config.yaml
model: "audio frame classifier"
n_mels: 80
input: "log_mel"
spec_augment: true
kernel_size: 3
optimizer: "soap"
learning_rate: 0.002
merge_dims: true
max_grad_norm: 5.0
epochs: 34.1
Rows from block 5 of a small audio frame classifier, named by matrix and row number. Each number is 128 + 32 x the weight over its row's rms, rounded and kept within 0 to 255. All counts start at 0. Numbers have three digits each.
After each channel's rows are labels from the 100 clips, of 14976, where the channel reaches its highest value: "lies over" is the class under the peak. Only what is clearly more common there than usual is listed. The data: synthesized solo parts of chorales (CocoChorales). In brackets: how many of the 100.
# c30: last pointwise conv (model.blocks.5.c3.0.weight, 320x320x1), inputs 160-319

c30.181:114109118124136091128114105100140119179097106124126103103120127115126090105169115134088075148093104117138128115157177116145127153126110117162181134122097150147098121135115108129166116135143169165120086116105158061226241162115121088182156125097138115108136154131163129109114199148158142147101111119125086117061140120103186138086125089183147152141123093193176093172086158135175190163142167113122135145167099125111096134122155168134102129127118113091142133111126151142161082169206132
lies over: B2 (42); silence (30)

c30.316:118142141170094141136096100127106129151093122112100134129087146117152133099142146142079132090133177154149133086131119138200155120153164124118121119128100138124127139133095138101147125146126148094133093131087092145082158165160123130150145116136128135123086105163103156167172175061107150124172099190139074130137144117119132121091102155103164137164097095119197095130181122127122202099110129153156186152119121155161096125117122172086115106107091156157101164082194093083131101073126134
lies over: G#5 (74)

c30.221:157164095143101103116129139136127208121168144128162108095142125175141132159134146118159142138113139099103119128106161126135189187102105140132159110107146116110114113165079099135139165123082144162151146145099122119079133200097162111146109182165128143119172110135134148110142126083099115100100188123115038096206124077119131150157104136144146133140079230090133175084107154069143167095092055059099181141125093114141117079080156137143171159117065126085121156109133105128113079087113125
lies over: D4 (64)

c30.60:062053088115130108150138122049097146105185111101143155202059152132138126138093165130132153114131145094129093105132105145111133125151165111138163155089171074089154162124094111125158194115104088119124153113139099140128171204154077103122209174126069149140112092176116127129196113096182099136204093100125094127115092141161135130143120096103150104107163166088138099113100177135162145138091124126203133138123143079109111120113172146148060176113109159132071127123115047134188170074110058
lies over: D#3 (66)

c30.305:137125103101168147165111146140157124162122194131149113146174189144116109077131071125131096120133111141119132151155091228123145125139122090137106131096065168075140215137174114121116159122164130121144161153185184182094126139103085093165107146119086173084129112149141105089082159087141112126066221157112153154088126126074167144124139151105162162111104130116091098156116051131185139149134148174116172124114143130108079160108097089162116134152138176160146149078131127073075178155160163
lies over: D4 (46)

c30.217:123121157148120142179156169156150122111150099171099199144131132134108061153096182129151115148175113131138124172086182123094131095138099208123130131093130148119134113129105125097124187113148142123154094089188117167110126124094110126109134114137124090184085118207197033138180109139203191130140249167093160152095144124159141185153155110108108166049118167148086136126084102113086146143135090108137220055127147176050159177161099151130072106198065155081137112152131112097151164140227056
lies over: B3 (30); B2 (25)

c30.28:086089091148169146144142185129112133115127148123161149095093148139096102179114120141077122070132071117130151071124121097155120113162169178200134189156139170153130151157118164101140133185148171139165098131146061146100128134105120135118134100142138180146148072074196102182176134147091142057184126113070136171122088119112092084080074176121125197158163109161109126063119097178185112156081050061151124118107107177216127134109217155144123176100139152087144166123109082154140152031099157
lies over: D#3 (33); D3 (25)

c30.241:119115147137033111145119152151161115112116107108104135117127106121101126201141151141143131084110140129115172107139084132165063132165119158194179144120146137128179153107125106141144071151131149138132155158135094156078177098112082105172137112111103162087118122078168163112119157109167090131118119126092094112168123116088191099245167130086164223167103141124137128094114133106223173160114183128144144173156119114189116197113114199139160128116118145105091133085084159169092136171120096
lies over: A#3 (45); F#3 (35)

c30.97:081107186119147111094125140131123093118128165109111161103080091192117118128147134088101130140080110076111154103110113096093138107148068101169131126087105193094158076151136143193127129181114100127147083132145090116106124133115123144136143186129163149122141149096115083094135106185118177123130149154168122126134153085174107109147146123108141147108132108171120067109129141143189096157100127142154140151117116076123095138099129113124130169157115144117128139119155130108137116168185163
lies over: silence (83)

c30.269:164130157125144126159100123112153102165098139129125134110157082159163106093152160122087109192104070114134124133094095076165107129146115117130158107095165113094119169133141157097141140134097130120134158152168116119122105110127162140158155107136138177160138156122133097104127100089104159152078128107147159117134148117107145161105171123074174105121093102172113135079126148134130095128106099129090107173131121121136151078158129197120101138090124141133143116139124101095089080095116161
lies over: F#4 (59); D#4 (36)

c30.130:119114147050124182134099156088141087094142169113152125187116108123133081161090147095145099145130163080074117142131122167084124167166129124178109127134095099123157153137149123124122125123095119125137108114177119121118123064114087114144122128121092155206144177153110133042130133090091135134098123169158098109111177132113124122167142163107146103096114067124136092157191160170126114098121071117091163082145104153176089122159213117083094135155129085153157140125113080109101114099107228
lies over: E4 (89)

c30.5:127142109142106139069114132177099156095116094108137144099156120102160089113128159158130141115121183119198079099141140142126169100149092116178138063140071138158123103078098060109161139151155092151101111158085115119157104146155094088132185101100123165098130107141158096067080171184149126120076137176140167154134134099084177147098108101120115112144121095121143074148068053055187116177123195068148112134075147131069151134098131105118145129159195115130135168099125131086126138083149080
lies over: B2 (58); A#2 (35)

c30.266:146108094084149110130115171101124100110095122115105131076098125092082095164117133047160121134099143124139158158152116137113110152107159141156117112116089122099138055102098135121139114166085129151133092160129168131130071111152116151093140068194112134159105113152100116132129180096101130140104124064061149198158100104133149110184115126066155117122033091152102112170128138165136093108102095145147132092138129141151091155120131098132137176186170108114187113152157124083120120138128140
lies over: G#5 (97)

c30.310:123151120087128072126109101123120153121089171119095152090119154135131116093104139137135090185162139101148151120186128106106131109082115145127134115164155154140155184105117101083140133137099238108157156144073092152119105129184152142101132073199052199141162252137100089113120177193084125084140133154116143108192136126118135144066133198145138149067188086057144138105106086091161083096078205119116108129136120202114126107139109138169134151183100073155151167116148115077150133137068149
lies over: A#2 (57); E5 (41)

c30.102:076092082092138114135137141106146097135136107112131128121120175112106122125069110127069138123139132185124106154095137158127102106125165145151098105123147118112149196112147123087114103133112094150140146138136101138124139172140135160147121135116140176168131159130143104116072136131143149167150111148118130168173113110129164121163134146183123125153110103132138083095128140059085161094122131147101125093122098169088166191110115136153109132111069091096114095097166071145111098160160084
lies over: A5 (28); D#5 (27)

c30.121:121139121161118155122121197142076141148132079103149123158154118171097133127103088162129097135119096182109088133135145145233143185145100113104126142103150114121087138156093180065122139115122102160059153094123122120180117144128140132136102103177105048138147164137135096119138053135140114084150154126113108088181101161085143133134087138140123115124108145168128158107085099103141143116105131171106160153069113169096098133180133176184156114078135123200131173099087095110111138104121127
lies over: B3 (63)

c30.193:110118147101099076106120146108128148100141108107081117141165119178126163116159127088156133104154112160158103186130142140161099122141121137151118111084114144118100134087099134132152141125137077108120148160134139167079110153181102076151113145156115161144111183156119156115150097100155134132081105105132191125128113113133133142178138138195082142139112122176071166144124121156147203114148153168128153139140102153134149081132126173095108116107168148176069121094161110177128105133113138
lies over: C3 (53); silence (37)

c30.222:102095146146139117177112171190117108157150157111097120093147127157136083109144092114151159095129186140125049133154109192127131138164128096177113115133100109122100072145113088142122155114170145184142088149090168163107147124089161139130106113153079109120147155163077184147101107128151088129110125145138152104141177054159089166157166109154144146161106200149097118125168054144168116107109110105144077120169142139113129178179137144150181104058081106137076097124134113140161131064159182
lies over: G#4 (94)

c30.82:180201149137085078098089132164115109115154135156144160141138158206131124168123143092142160137116181171096118147092157101080155124109133165145120141153159097118173121145120088085138185177118105124063146140139103105073180101156182159110174092154121099135144136091115125165152090160113093111120074112119166173148149137096188124107083129117098093023089112097174148121109153112084074066100136094122144160086104085148191080106159120113122141137106112134117143161096124118156082122145078
lies over: A#3 (55)

c30.166:123180103159255082140098105119137125118152088147132127146158196117087138186066126118112110092140143096076114157125079106099111161163118126132081089101094149134137104159104126116143063125180144096084134151134123173125108074089123115137202120124139116143142064140154098078131084130113112099102138109142109096075123108085111100128135100148115099091113151114152155105109172120113120134113080076099090127119133157169108171076179103125089165114111168061174178120162086117141152134081184
lies over: G3 (65)

c30.231:150085127113153135118105137076108083083112146187097156102123177130141124163127090060151139135138120141118107113143128167093104202100146125126181153104082118094161172134110127151172123174135103186128142130103171177144087131107139101173096069162107124192131134153168080116083082094121174146114089154070111119131134108086093140117114112093102085076139079133115118072124088168076101168075142112122123128163125086182104129116093087149156124089117186118121140091160174072135177118099148
lies over: C3 (81)

c30.112:161197147119137193142104125167087162149139085108089120114114120093187141108063130182169083108139107151165126138106130136186185106137096135134144156167146130116103083111119126160153119050111087149139104111074074150145101132107138136075104056075158205150119105077042137117078119098158155111107103139137044093161054117146122128133132161098154124066118154130079227154093145108147153113138111138158126126109122169060183119179172141061149125162138106092117166109162060108074145115153132
lies over: C5 (44); A4 (25)

c30.93:125140086156156091089076152120125119129100122115124104110062110112177142120126104129147115127092121085110124143151082155063073117109111166212105160134166064138191168101109139137120105105208165174057080108140091127122110120171061091103150116103051133181135181091074132055088138166123129104137193148122118062150189144095097102163131166131121102100200097138114122095110140101148117137087180122124188194102102165122113144112148087175141123172115199107141219134099101099096134075070120
lies over: A#2 (61); E4 (29)

c30.16:118122175171119150140054141124167120140133106121101208217162107103119143123150140071085050116121093123131185144184141115148136192127120108099105104136157151141141117143113130073151106151132226157113068173140154103153142106114057141116113114168142099131080142121101137126162094128076126068119070121164143205083131132116092105124089145148078142152159130072128133166082145149072126186154179106169099191119165154118097113091129100209138128053153122167089162124101092101108114094080156
lies over: D#3 (70)

c30.291:100129185142123147111178153118096104126105128162104122123129139170143150152088081134111138115152099131114129130134143174150108104128140165051106139116121175130122130097084131154123139109111115063149141091110130159156114162118128107166125092159139166117119144137171109067123185090083173149149104119128133133126157118105137139109147194092117095103189096173082116146121224064179093158101151073122149116113074109158094109145135132100092123186154065162130128152147226124155104098123139
lies over: C5 (83)

c30.253:118118130088091134162089143175137164135167111109110101141162129122140130112116108137156127099133167103070066149118133067160109169142150104172118119099144089132134069132136125129157137075151146097095192150080137137132144107122146092165137147126129118111125142080185079094098022172124103120107130185097121176093132103182124107123122134128107100082048138128153145064124094120147091133125138176111130181101128149097135130130182123164132121071111185135188170174132093115127141043145192
lies over: G3 (96)

c30.262:175135152093093108149139133111111132126116112149132144106155124152144162121088111080110135166098162144115180154120125120132151097131128094093142137162151132090112139084178170139132151116143136163104153099196144121156194126111107123121136106114156167094081098132162117134077140115122170114135137160115118116126131122120136094103115140128200136096097047087134168143216130120143114115141143136133171148095123119085124033054101146076154079129166087135119201129144097122076148125120139
lies over: G#4 (87)

c30.123:096138177116144065115095157145166134090070145121179120164123123156181161117147176115109137154148089110096106121065133162200133170124159135163215091035142102107146112144100153125103125152097163149143136134155119158165135125180127142111189126178108118132158114160081129124102158134095131150149046147115084167141110155130151112098093150120138175129115056111204178096131180088122116091082151165137102178119133083115127166109123156152126119106069113144168200105095128130148066121087105
lies over: B3 (56); A#2 (27)

c30.258:118106071141120092184135133126112141124149112129076122158126122131099094114131159110120111124136117123102150117198166096148124153142136180136120113146125161133170139129146092109084161083133167132164136136117175112146101115125125151161109127104189106072183141091191142161097074137181157135124249107117162132112148114155103183112109064115149110143090156137094131114170172140175143156132145160095158124113181127073096141128159142141096156087148169210046146130087120148097160104170129
lies over: B2 (42); silence (34)

c30.249:129145159142113130114097127147125120113122115041166123152131114160121098118140120175094075079134117077085121123117136079106173141118130106139110146081140187072113122120120096074135135154114142105108183113142125069106170120144153130108098133187112076071097126104115084154098132091143183154087118048121083081071148144108110117139153147065166143119082138132117159127255137142161093143170126098123101055118148132122140097119117149182079151056207096127125188165116093118149131095116155
lies over: A3 (63); C#5 (34)

c30.55:185096110203127090073121098139168154150117146081124127116159044182133127093094154114146132111154165169192120203108156128091101128162123123135153098160154141119095121150143137179142105113146127154104156131103166165163135109092113107095124090088123076117119156156103134076154141156176126087116092085214165114133131080192107137130116132095101151118093096111170124075026126089111109061058160187111179095069149116101110127115148109180219131203125114093123126135164093124096138113209165
lies over: B2 (46); C3 (45)

c30.225:140142144133144107090141094147142084149149092112167104188114148150157126123105075092130109193115124101113119150161131207116111172133107141155109201126080120128110132116130122082129126112141127108096149076187104203115145131132086138124115090155089115105145074175099106150122144160146150163132083138133198195118145157141133147094137166121142109104103156124144183097152127066213138103120129088079139164084104167061101142138098138069140141112117146153179150100195100084131168132136086
lies over: E4 (36); D4 (31)

c30.311:130132069167137155162089127125128147153115131102117133140123113159165102140126146112106170154129163154152093098098106102084107143099150118157145106162114155141173118145084161137131162139097103156124118157115103088191164161066196154149123110103125133209147189132112124147144189132061135177124096102140148119117138114167137091125124105180087144101143162159100180140182098084164102149146079064153098079159177123082186092157124152140098165131166144137121102169112143102178161095113132
lies over: A5 (63)

c30.40:118180121100134070124079129102107117122134174135099117119137078112136083135098188138132145071065114158092149184088141115136167154133135114161153120138124132089165132145118140141135143082123121102124122128110170142094157138125101136068098155112101147121093136104112155131086086147095114138118121187162112116121132124119121133162086146150146145082121134154172209095124112139099183136105114080116118111115121136117125095060140109091086154116132167137143152118162116170094124083057132
lies over: C5 (78)

c30.149:136133111105123068129113085141116197125146155122159120143149157153128102130134096158157186076120114140106137096150086169073092150157100147163124166090117151084118131140129122081116131114117108094085173152145156106102175126113120132073121138152120143197127086082125171056091133141142127147117107146097118191130150116132162145100109143154111179122083130201106136074079155158124086167129165119058116217126098114202139106069194160114082141074063075149124106130141093132110110107184139
lies over: A#3 (42); C3 (29)

c30.12:109171113088058131076113153126068135089156115092133104106147121179156079169106099116201127119132146148162134163114112153203107139128138128091117159136111116118129155142113132152078152061095101104161105112133095151141077107121145090117161085185113132077105139099111137132146096135119135104133199145095179111201092091104112117119084118146130156118116141119138180122125134125089122153135140113083074122098094102150114121113119103088146145142163116123151180121126120111136104081155135
lies over: C5 (30)

c30.234:159054119098099120118104129184163126119145130126119070075113135154137162125108127171072092155117115098111118084090101163142129082068129123121115157141053117117111119133115098124139186147156117131129136117119134134175158093164136095138194172144093113078122101158150102113154187150086072093094131127129149140076109090106150106101165132102144106124100118106157072144098128125193127132076148081096208142109134118124143124124063112117150157160167125165192147151143119093098095120161099
lies over: D5 (80)

c30.140:121132108087116164099137074089127140131121132122147149120120118062119110091094134162150154126114120092088153148133154118096140107112109142105156121109172113117130092114132118100139148135131190137047132136104105120152103140157104158122148109101102191148106194131145118065120100125092103082095203149118123143107145131134162150120111126080123136165159169149090109122059144162135082110099131104167119181142125144129174088148154164180156068181084114112138185134168134086138115127109126
lies over: A#2 (53); C4 (36)

c30.20:078152135157036136143113094137152130120117185159150111129117147106145088153130157131148169135148162113112121131106097050090153129140120117110152122155086146096099109144122121163143102068127088081100164155138117082128126094145145120181115087120115204081139110122146160188102227129102046134108131151082130059154159113095173133151120129080088115155137156146040241154134140088126131107150102074135054110074112140147130091151151178151137157212106084240208092156165130116137146160137185
lies over: D4 (30); F#3 (28)

c30.228:131174124106124166134110093133114137113058083122073127172162100121129134189051150110143177093109109129074099161159136088074163127073096202126113133160095107041131093126183124129102138139155100159151102138140194082106124085139120109091178105140153108089154084148104115156152099166097138118124094091152105122117179167095161093149096067141163106114076068096221146095095154081119099163134102075134086097122143141095090079096143111113174126160117103094158135135149145140096199164098113
lies over: D#3 (50)

c30.289:128114132154112175140115110119153073108131110159148159099173160174104080080095154154166129125140163168087135142136113109097128154089131137158107126113127181107190136116123138131112123129119143121077142123122141090096189154171126146133114136165128113158141111196130114156159107073158093197180120153138087142132148095144129115147147148115146113184153152165142133167086167110082149113124170150129160122144146125107094141121165140153102127167128166127086089176091150142122166138099111
lies over: C3 (26)

c30.184:165109124116105101125105139166122131084139152107137132146144142108097111070147184146115168158131120162173113098121135132106127143136136131130090054192158079095139145097153094086083137137115187136103121125148124125124130160087150094111122140108092106143119118152123165148129113135134162137163100147103120086093127100151147128121121158057130100119104181146127072114132125120108108095090144115149151099140187135112135145117133142124113164163114140130143114192109161085136136161078115
lies over: C5 (38)

c30.209:137146134128071164138108128141154119122067179122185085088151147162144186107047108149136115137125109175118119166093168130181146133156137145197165129125143095146160126112106104178115162068177071141050099169121141069129113128103150176146151141155130104120176101129063123197139137179089099123122170099087165113166140179105142105179154116127152162106087129126130141120157144132140083155163091124112122121183091134160102115129101085100148138159069113121080143108194131084098057115120087
lies over: G3 (80)

c30.255:114086135108093147126135205191098162113133135195123116123159137150118138068141134162147080119158135187158113073114140019143121123086092105169128134095101120091079121132138154116116135144108163216119168172164151115104135175134182130129141089150136122085135140162181141119148175099042166130108193129134099168128173124128173138147123165101153122113075141135091169139104162088160138173094099116135110157135101082134079159168150140126126134100143073145158080127142161089163115070044116
lies over: D5 (52); B2 (29)

c30.236:124109142137070179113138133122128129138113124159151124151139132106122165087108138207090162127119120104119114169135121122036120179173136081169092085110142167122105134110139117134178124115180055142137165150171136091123119139128105127153126112074166114197085099139073208162107186138135172124163083146106138103149130136130185163091126048134114183140085179102210169106172151124111133179097081133133128127148098123113127082098171172084171112162146181125102196103067152088107163128177142
lies over: A3 (91)

c30.252:145105143118102097132125126167096148127142140107127134137095117132101176110138158169118131123135099076168133103066144098146119135108114084128102140180180093115162207119188191167123091121130136127093100169133128210190150130076161104210135115131114125123122101146114092108170148117142207135146148109141128120147139136118087079171090061092174088133039142139139172145159121124127117132163118158117129152128148112099141139074111120126169161079063153133034144131102091109113101200126116
lies over: C3 (91)

c30.49:141145127118132133121139125160168078141147135118184101087137192171141100079138112117114074146130116141121129163111121096130113141088107132154147129105062136151117158116120072120155129106140137080098128088128117141086146113159076129145099121119065086163122116202132157085100139131164116120105136157111138179138150150070175168145170154118114107137135127151150202127091087089147177111078062043117117126142116125104123124102115170106094114128181115104171124096189097110079125088145114
lies over: D4 (58)

c30.109:096103177114132126138090124150101131163182119100148107120094078120171127107140104171142178154113123142085076107135120130103157184098134140138117117123141086169164149092105126145096144175143173148141141125086143128124140102095147125100128080168098101086065125111111066167143149095158213103122068118124160148085162088127107119161110102114102134088126112067115134133116119105082116154127115117154135122163149104120100149110108168124137172147103178158126168077112132078133142149116085
lies over: C3 (85)

c30.105:170187156115148045163098114131110130137100099201123168125125163079108105143154155123160129098082149106095125143098171089107131101128111097094173128182082082146125063077102129145122125094167117190142105131100108117115121106141136127139145172102136087166160095139087136177095076101131119081120176133125121085085096118130107133131097160128127115154160132080101089056143141137095164075103116102135217110147137110119149048099138121163181111038083148152115169153157188150042104120102129
lies over: A3 (74)

c30.156:092150130091129159114117135149057115134164132152075176141120178150137140124112112091121059149157123089092108154094117119126140143113107107148139123136130186118129095092124141161111193115124114140153114109205103096120156112115114169180130109136172165108093108101100061111113122193066071167114093119117158155111131111116136106038106116070166167087135016133064201135106121203164120087105120156190143105130133164125130137107179158100148115200153178145178130106094130102088154110129182
lies over: E4 (77)

c30.270:091067127124111090201109093129091113059133169201125160131092096140181095128159135147127201128161106160075121144098167093151147115113167124101114114137150103118182173158138095100114115146141125106153170054133095092105152139101131106191093155166120122096103149149121107111099122110114103124161108099100152117142155133142076089129166104058159132117115136141166095161090108117088152089125139100145180138111137156229185110159125184141109141107165144101041152108085167143114118148153085
lies over: A5 (98)

c30.137:177086106173069126121104114148111161112095170118104103126143087115122088129140117138136129184158130103143136127156127106133173108149133118132147118116130074119136139153109146121118120149093136155149162100096129161124135101139153127114135172147085116151113159137147092096125133117113130160110170135136124113194120106117115163140166102164135087169142138107103170154178147144125147108141153154134084128153114128139134106140192140123124151116152144133147122125145150135162139113141181
lies over: silence (53)

c30.118:143109173091110089175164187113102180161134129187142164134083144152150100141147117144072149105103148071124157084154152205141106084104110104128129112114154158211141081147097119102139135174150156103102130105101247121105129134119121114210148132139081078166168105153027090132127117142134113136087184117093169143097201132150137135189176100135144158159105137115072100115140152077164131125139193115126090117161138117206141142115117086176105144146110080175125151107122139152104092146138159
lies over: C3 (52)

c30.139:107093140145137136208089129210147075147143151112095147119152141130127139158074199159081096142133122114099073086152118102129106109152126074149092175102117169108173127138146112110151101102119177160124196100141121135122133146099099165175135151140107134105233162229157072099095096100111110147073127169180103098104149119135100072108142116116145127138111077136147112089099091113128134139149098129092131124151081138103161186163184155145069125108150148144175107144153115232077063107118185
lies over: G3 (51)

c30.195:120178084137142147118158113151115134129100129108141120149144058175117083156121154100086164110163114101124136211103176124190141116154121100166127150097129141166098148159128148145106140104195056108152128134084082182121109103116116105139111070191132073085125073087119120109128074159138132122123148142113148166120153118136082117083122120145138142104109165115201090084087130077156032088120044117102163140110085155187120149089102109159218145151116117110137134086128074126076139146196097
lies over: B2 (81)

c30.116:157122119091130154128151136086195125162092170090155124106106233108123159127147123180101142174129144132113119114162087126127130121049161139155166136137103115073103210109127146133154151158131165124072144088109088124113127137082180105078089138158045119148114146131205106076123123135093138142114184189128169124104120141098157085088182177096153139127115160122136082087133103114186099152147132151105168128126103126177125132131106132142090126097077120206152079094080147149106130101069079
lies over: B2 (62)

c30.68:106119139137110167095109176088085161106158129099178161115093123121098090157129085111126142095122139177123110103134155142162131156152113074107158125120133089120151148120095180146139103117150121059094187125151115110085150128122161094135145124086086129076124132170117098176128081054151124106167178139103176115176101122162151095165159202086151100146112207111041156120130056198121118139158070147176091169114127194188120087105149124144094077096094178081134174086111034142231209129099106
lies over: D#3 (80)

c30.214:134097113124093151158101128211102122132135177117078201110116162071143131115154058172091135092167096119082114133112114193136112124163104167168170068109175117101099113175131111121120164129125103160104088154146134102148049155085109095160131133130094129166081137111131149060090101117149160122158106121220131159132171153129144139134111116108104147174123142127055111105172178156170152106207149125090093197184056088134088195120118125156088188130129133167107101158098135151080095196136147
lies over: A#3 (51); E4 (35)

c30.281:148091103110161080121116147140124142097128140172098088108112121139122119149095163127195112128109129090139089145155165094118129118117130153126178116105061093085103088100091098159122115143112136188134077122154098109174119101119123134139092132119155096078191098159164089158145088143178183133118130150114172188075125122120196134119143108117154135157082154142064154126129113119182123165119079131116093080097171152046069098140099169164164099092098177034171141134083137125112173106093139
lies over: D4 (33)

c30.129:123162131087097179158091116162133131125112119076104129149118155048119084120116104117125042060111067103100156170126103163066119156121116124108154100109109123123087124117134097126084109143115118126159085097189084108131103110168131132103150137078174106181138159142186194086184067088139186144126095069138123102135132115120177141081145152186065146131072107164131221131142109119153156080142140130109113160100098100123084140150164075130124163126103160099156169140180092084095161116133135
lies over: D#3 (90)

c30.110:128155139157090151133114113099159118150088091134155087146130125169123111115106064124124108109051131090131133111108155140136113151144132143107124112110175146118137161109060121133098100110148090172125118129127174114103134126147124119159135093142135167086136121174085138112122157136109103128136111103107190123098120121114167074147126176089161132077068123090162099079103111126120084144153105071086126090098131203046158106158021144150141141107115105184088173158131118236139135153164078
lies over: A5 (63); silence (35)

c30.256:121121127129106172136124220090151137129123141132099126181146155137124123174162105183122059106095169131117119106130189127109205087132125123142156187093138149101084121107113115084119153188126097153110149124091134099157139100168143154130122131139152112139105108184116138051130133071132132046121163147119074140130162124143035152103125149144092119159093086136186150087168143153134168143102133137073097130066136143198099042132114107114104133065156212152081157116158199142111145108148150
lies over: C5 (36)

c30.63:065170141131152125146167131183129109110094156109128123104129112086182129164097128078140116151142106118131098161159141175096190158121148087168199117104089113133118126135130106113121132171152131142101084113141203162149164107141137099097117152154080116130139071140139128098161136121044107118052098119185169124198136103152142092105118143109180126125101071160146156117159154105228068123136098157182127098060127180165093255142039152073118155170145099130156107090212100064163160163119149
lies over: silence (66); G#4 (33)

c30.296:122138132102086185152101114168135120156103126136174121151235085171112112096126089068140189122097140151172167116158121123117202106081050140159107122172114141141155111155142125091125096126165124167142140157147179145108095103154136149131106159190096177156081158109132140077170100111081119115131105088120163124088142123135124184102146130124098157095108130155160120096114097078122120143088124054102142127111099150091097086096161135105187119122124080119144133120150146112096084171180105
lies over: D#3 (47); C3 (46)

c30.202:200131074126115171080158146107098134114084101120139087130133150143154130106131150115107096139122149143143129132111135079152090081080184119197176177054160173141113125125139161113176089195149142088098202121125141166128153149130135134127130118116137197165122126112185164141183161116116099121126143074140147145102050132090138127167136113142095121070107086062117097123154170065114065112099119144126105116069104122158156115084105140148102141108094168124106139160126159164109139097177157
lies over: F#4 (51); A4 (34)

c30.115:172127155127123152142131184144099104110114110094113130089117125130131106100104124136163128140140109142120115149099145064158120119086118111175128192090103153184137159146167169123128160152126147082128163122110156123110131097110132149152154123183157125161091120105121113104084160097103097113089094080144155099056097112111075110062122147092078098119116150103175151161095087034203106134143137123100116101126099092152101168109187109149140150071164198135216099137125198087117081089167181
lies over: F#4 (63)

c30.259:124151090160140119171156142156110127115131117134115114128112105177156106068112099104103157087124117219115091124133089197188118094152121118085134113148105118143158115131134131138099181149136183147082124106149129135128136141134138179088125122128119145195064222110117120156130163095143072105087159095159175162113149091151094121135138115121107092105096118160108168080210035143138060121132120097101103158138132225132170139151146172127179107038084135124135145111115135089084106178095164
lies over: A5 (62)

c30.9:101085155167073143131151130093119168147124192119097183206175111179136141124118104124139090115135151114078119158139116174129095107089136144153156161112105123140213113149144176153133124133152125146101158146110134109131172099155117160152091112091111188173096198103115136104149168074090131143176139117118161177087122153122135113176130105130112124133133072178136091087130147166132155115117097153160099219115145177196096049148100139110164107099092116117130199135169175088140151135123145
lies over: A#5 (81)

c30.65:122170106112121106117115095151118140111151124105151167081155210178114128156106090093127145096146148138127082125180155150148120108103111140120080179191121099116121072151118133157118114128142147106079160131139118113115150117165147065077165113167091097086120207098138138163103081143104138076136169103117141067119186127166192053116131082099116160098107121112202124146182082165132127105122153103106150132148105175154153099177097125160109068181105098170124140147142078115134138143106122
lies over: A#2 (63); E3 (33)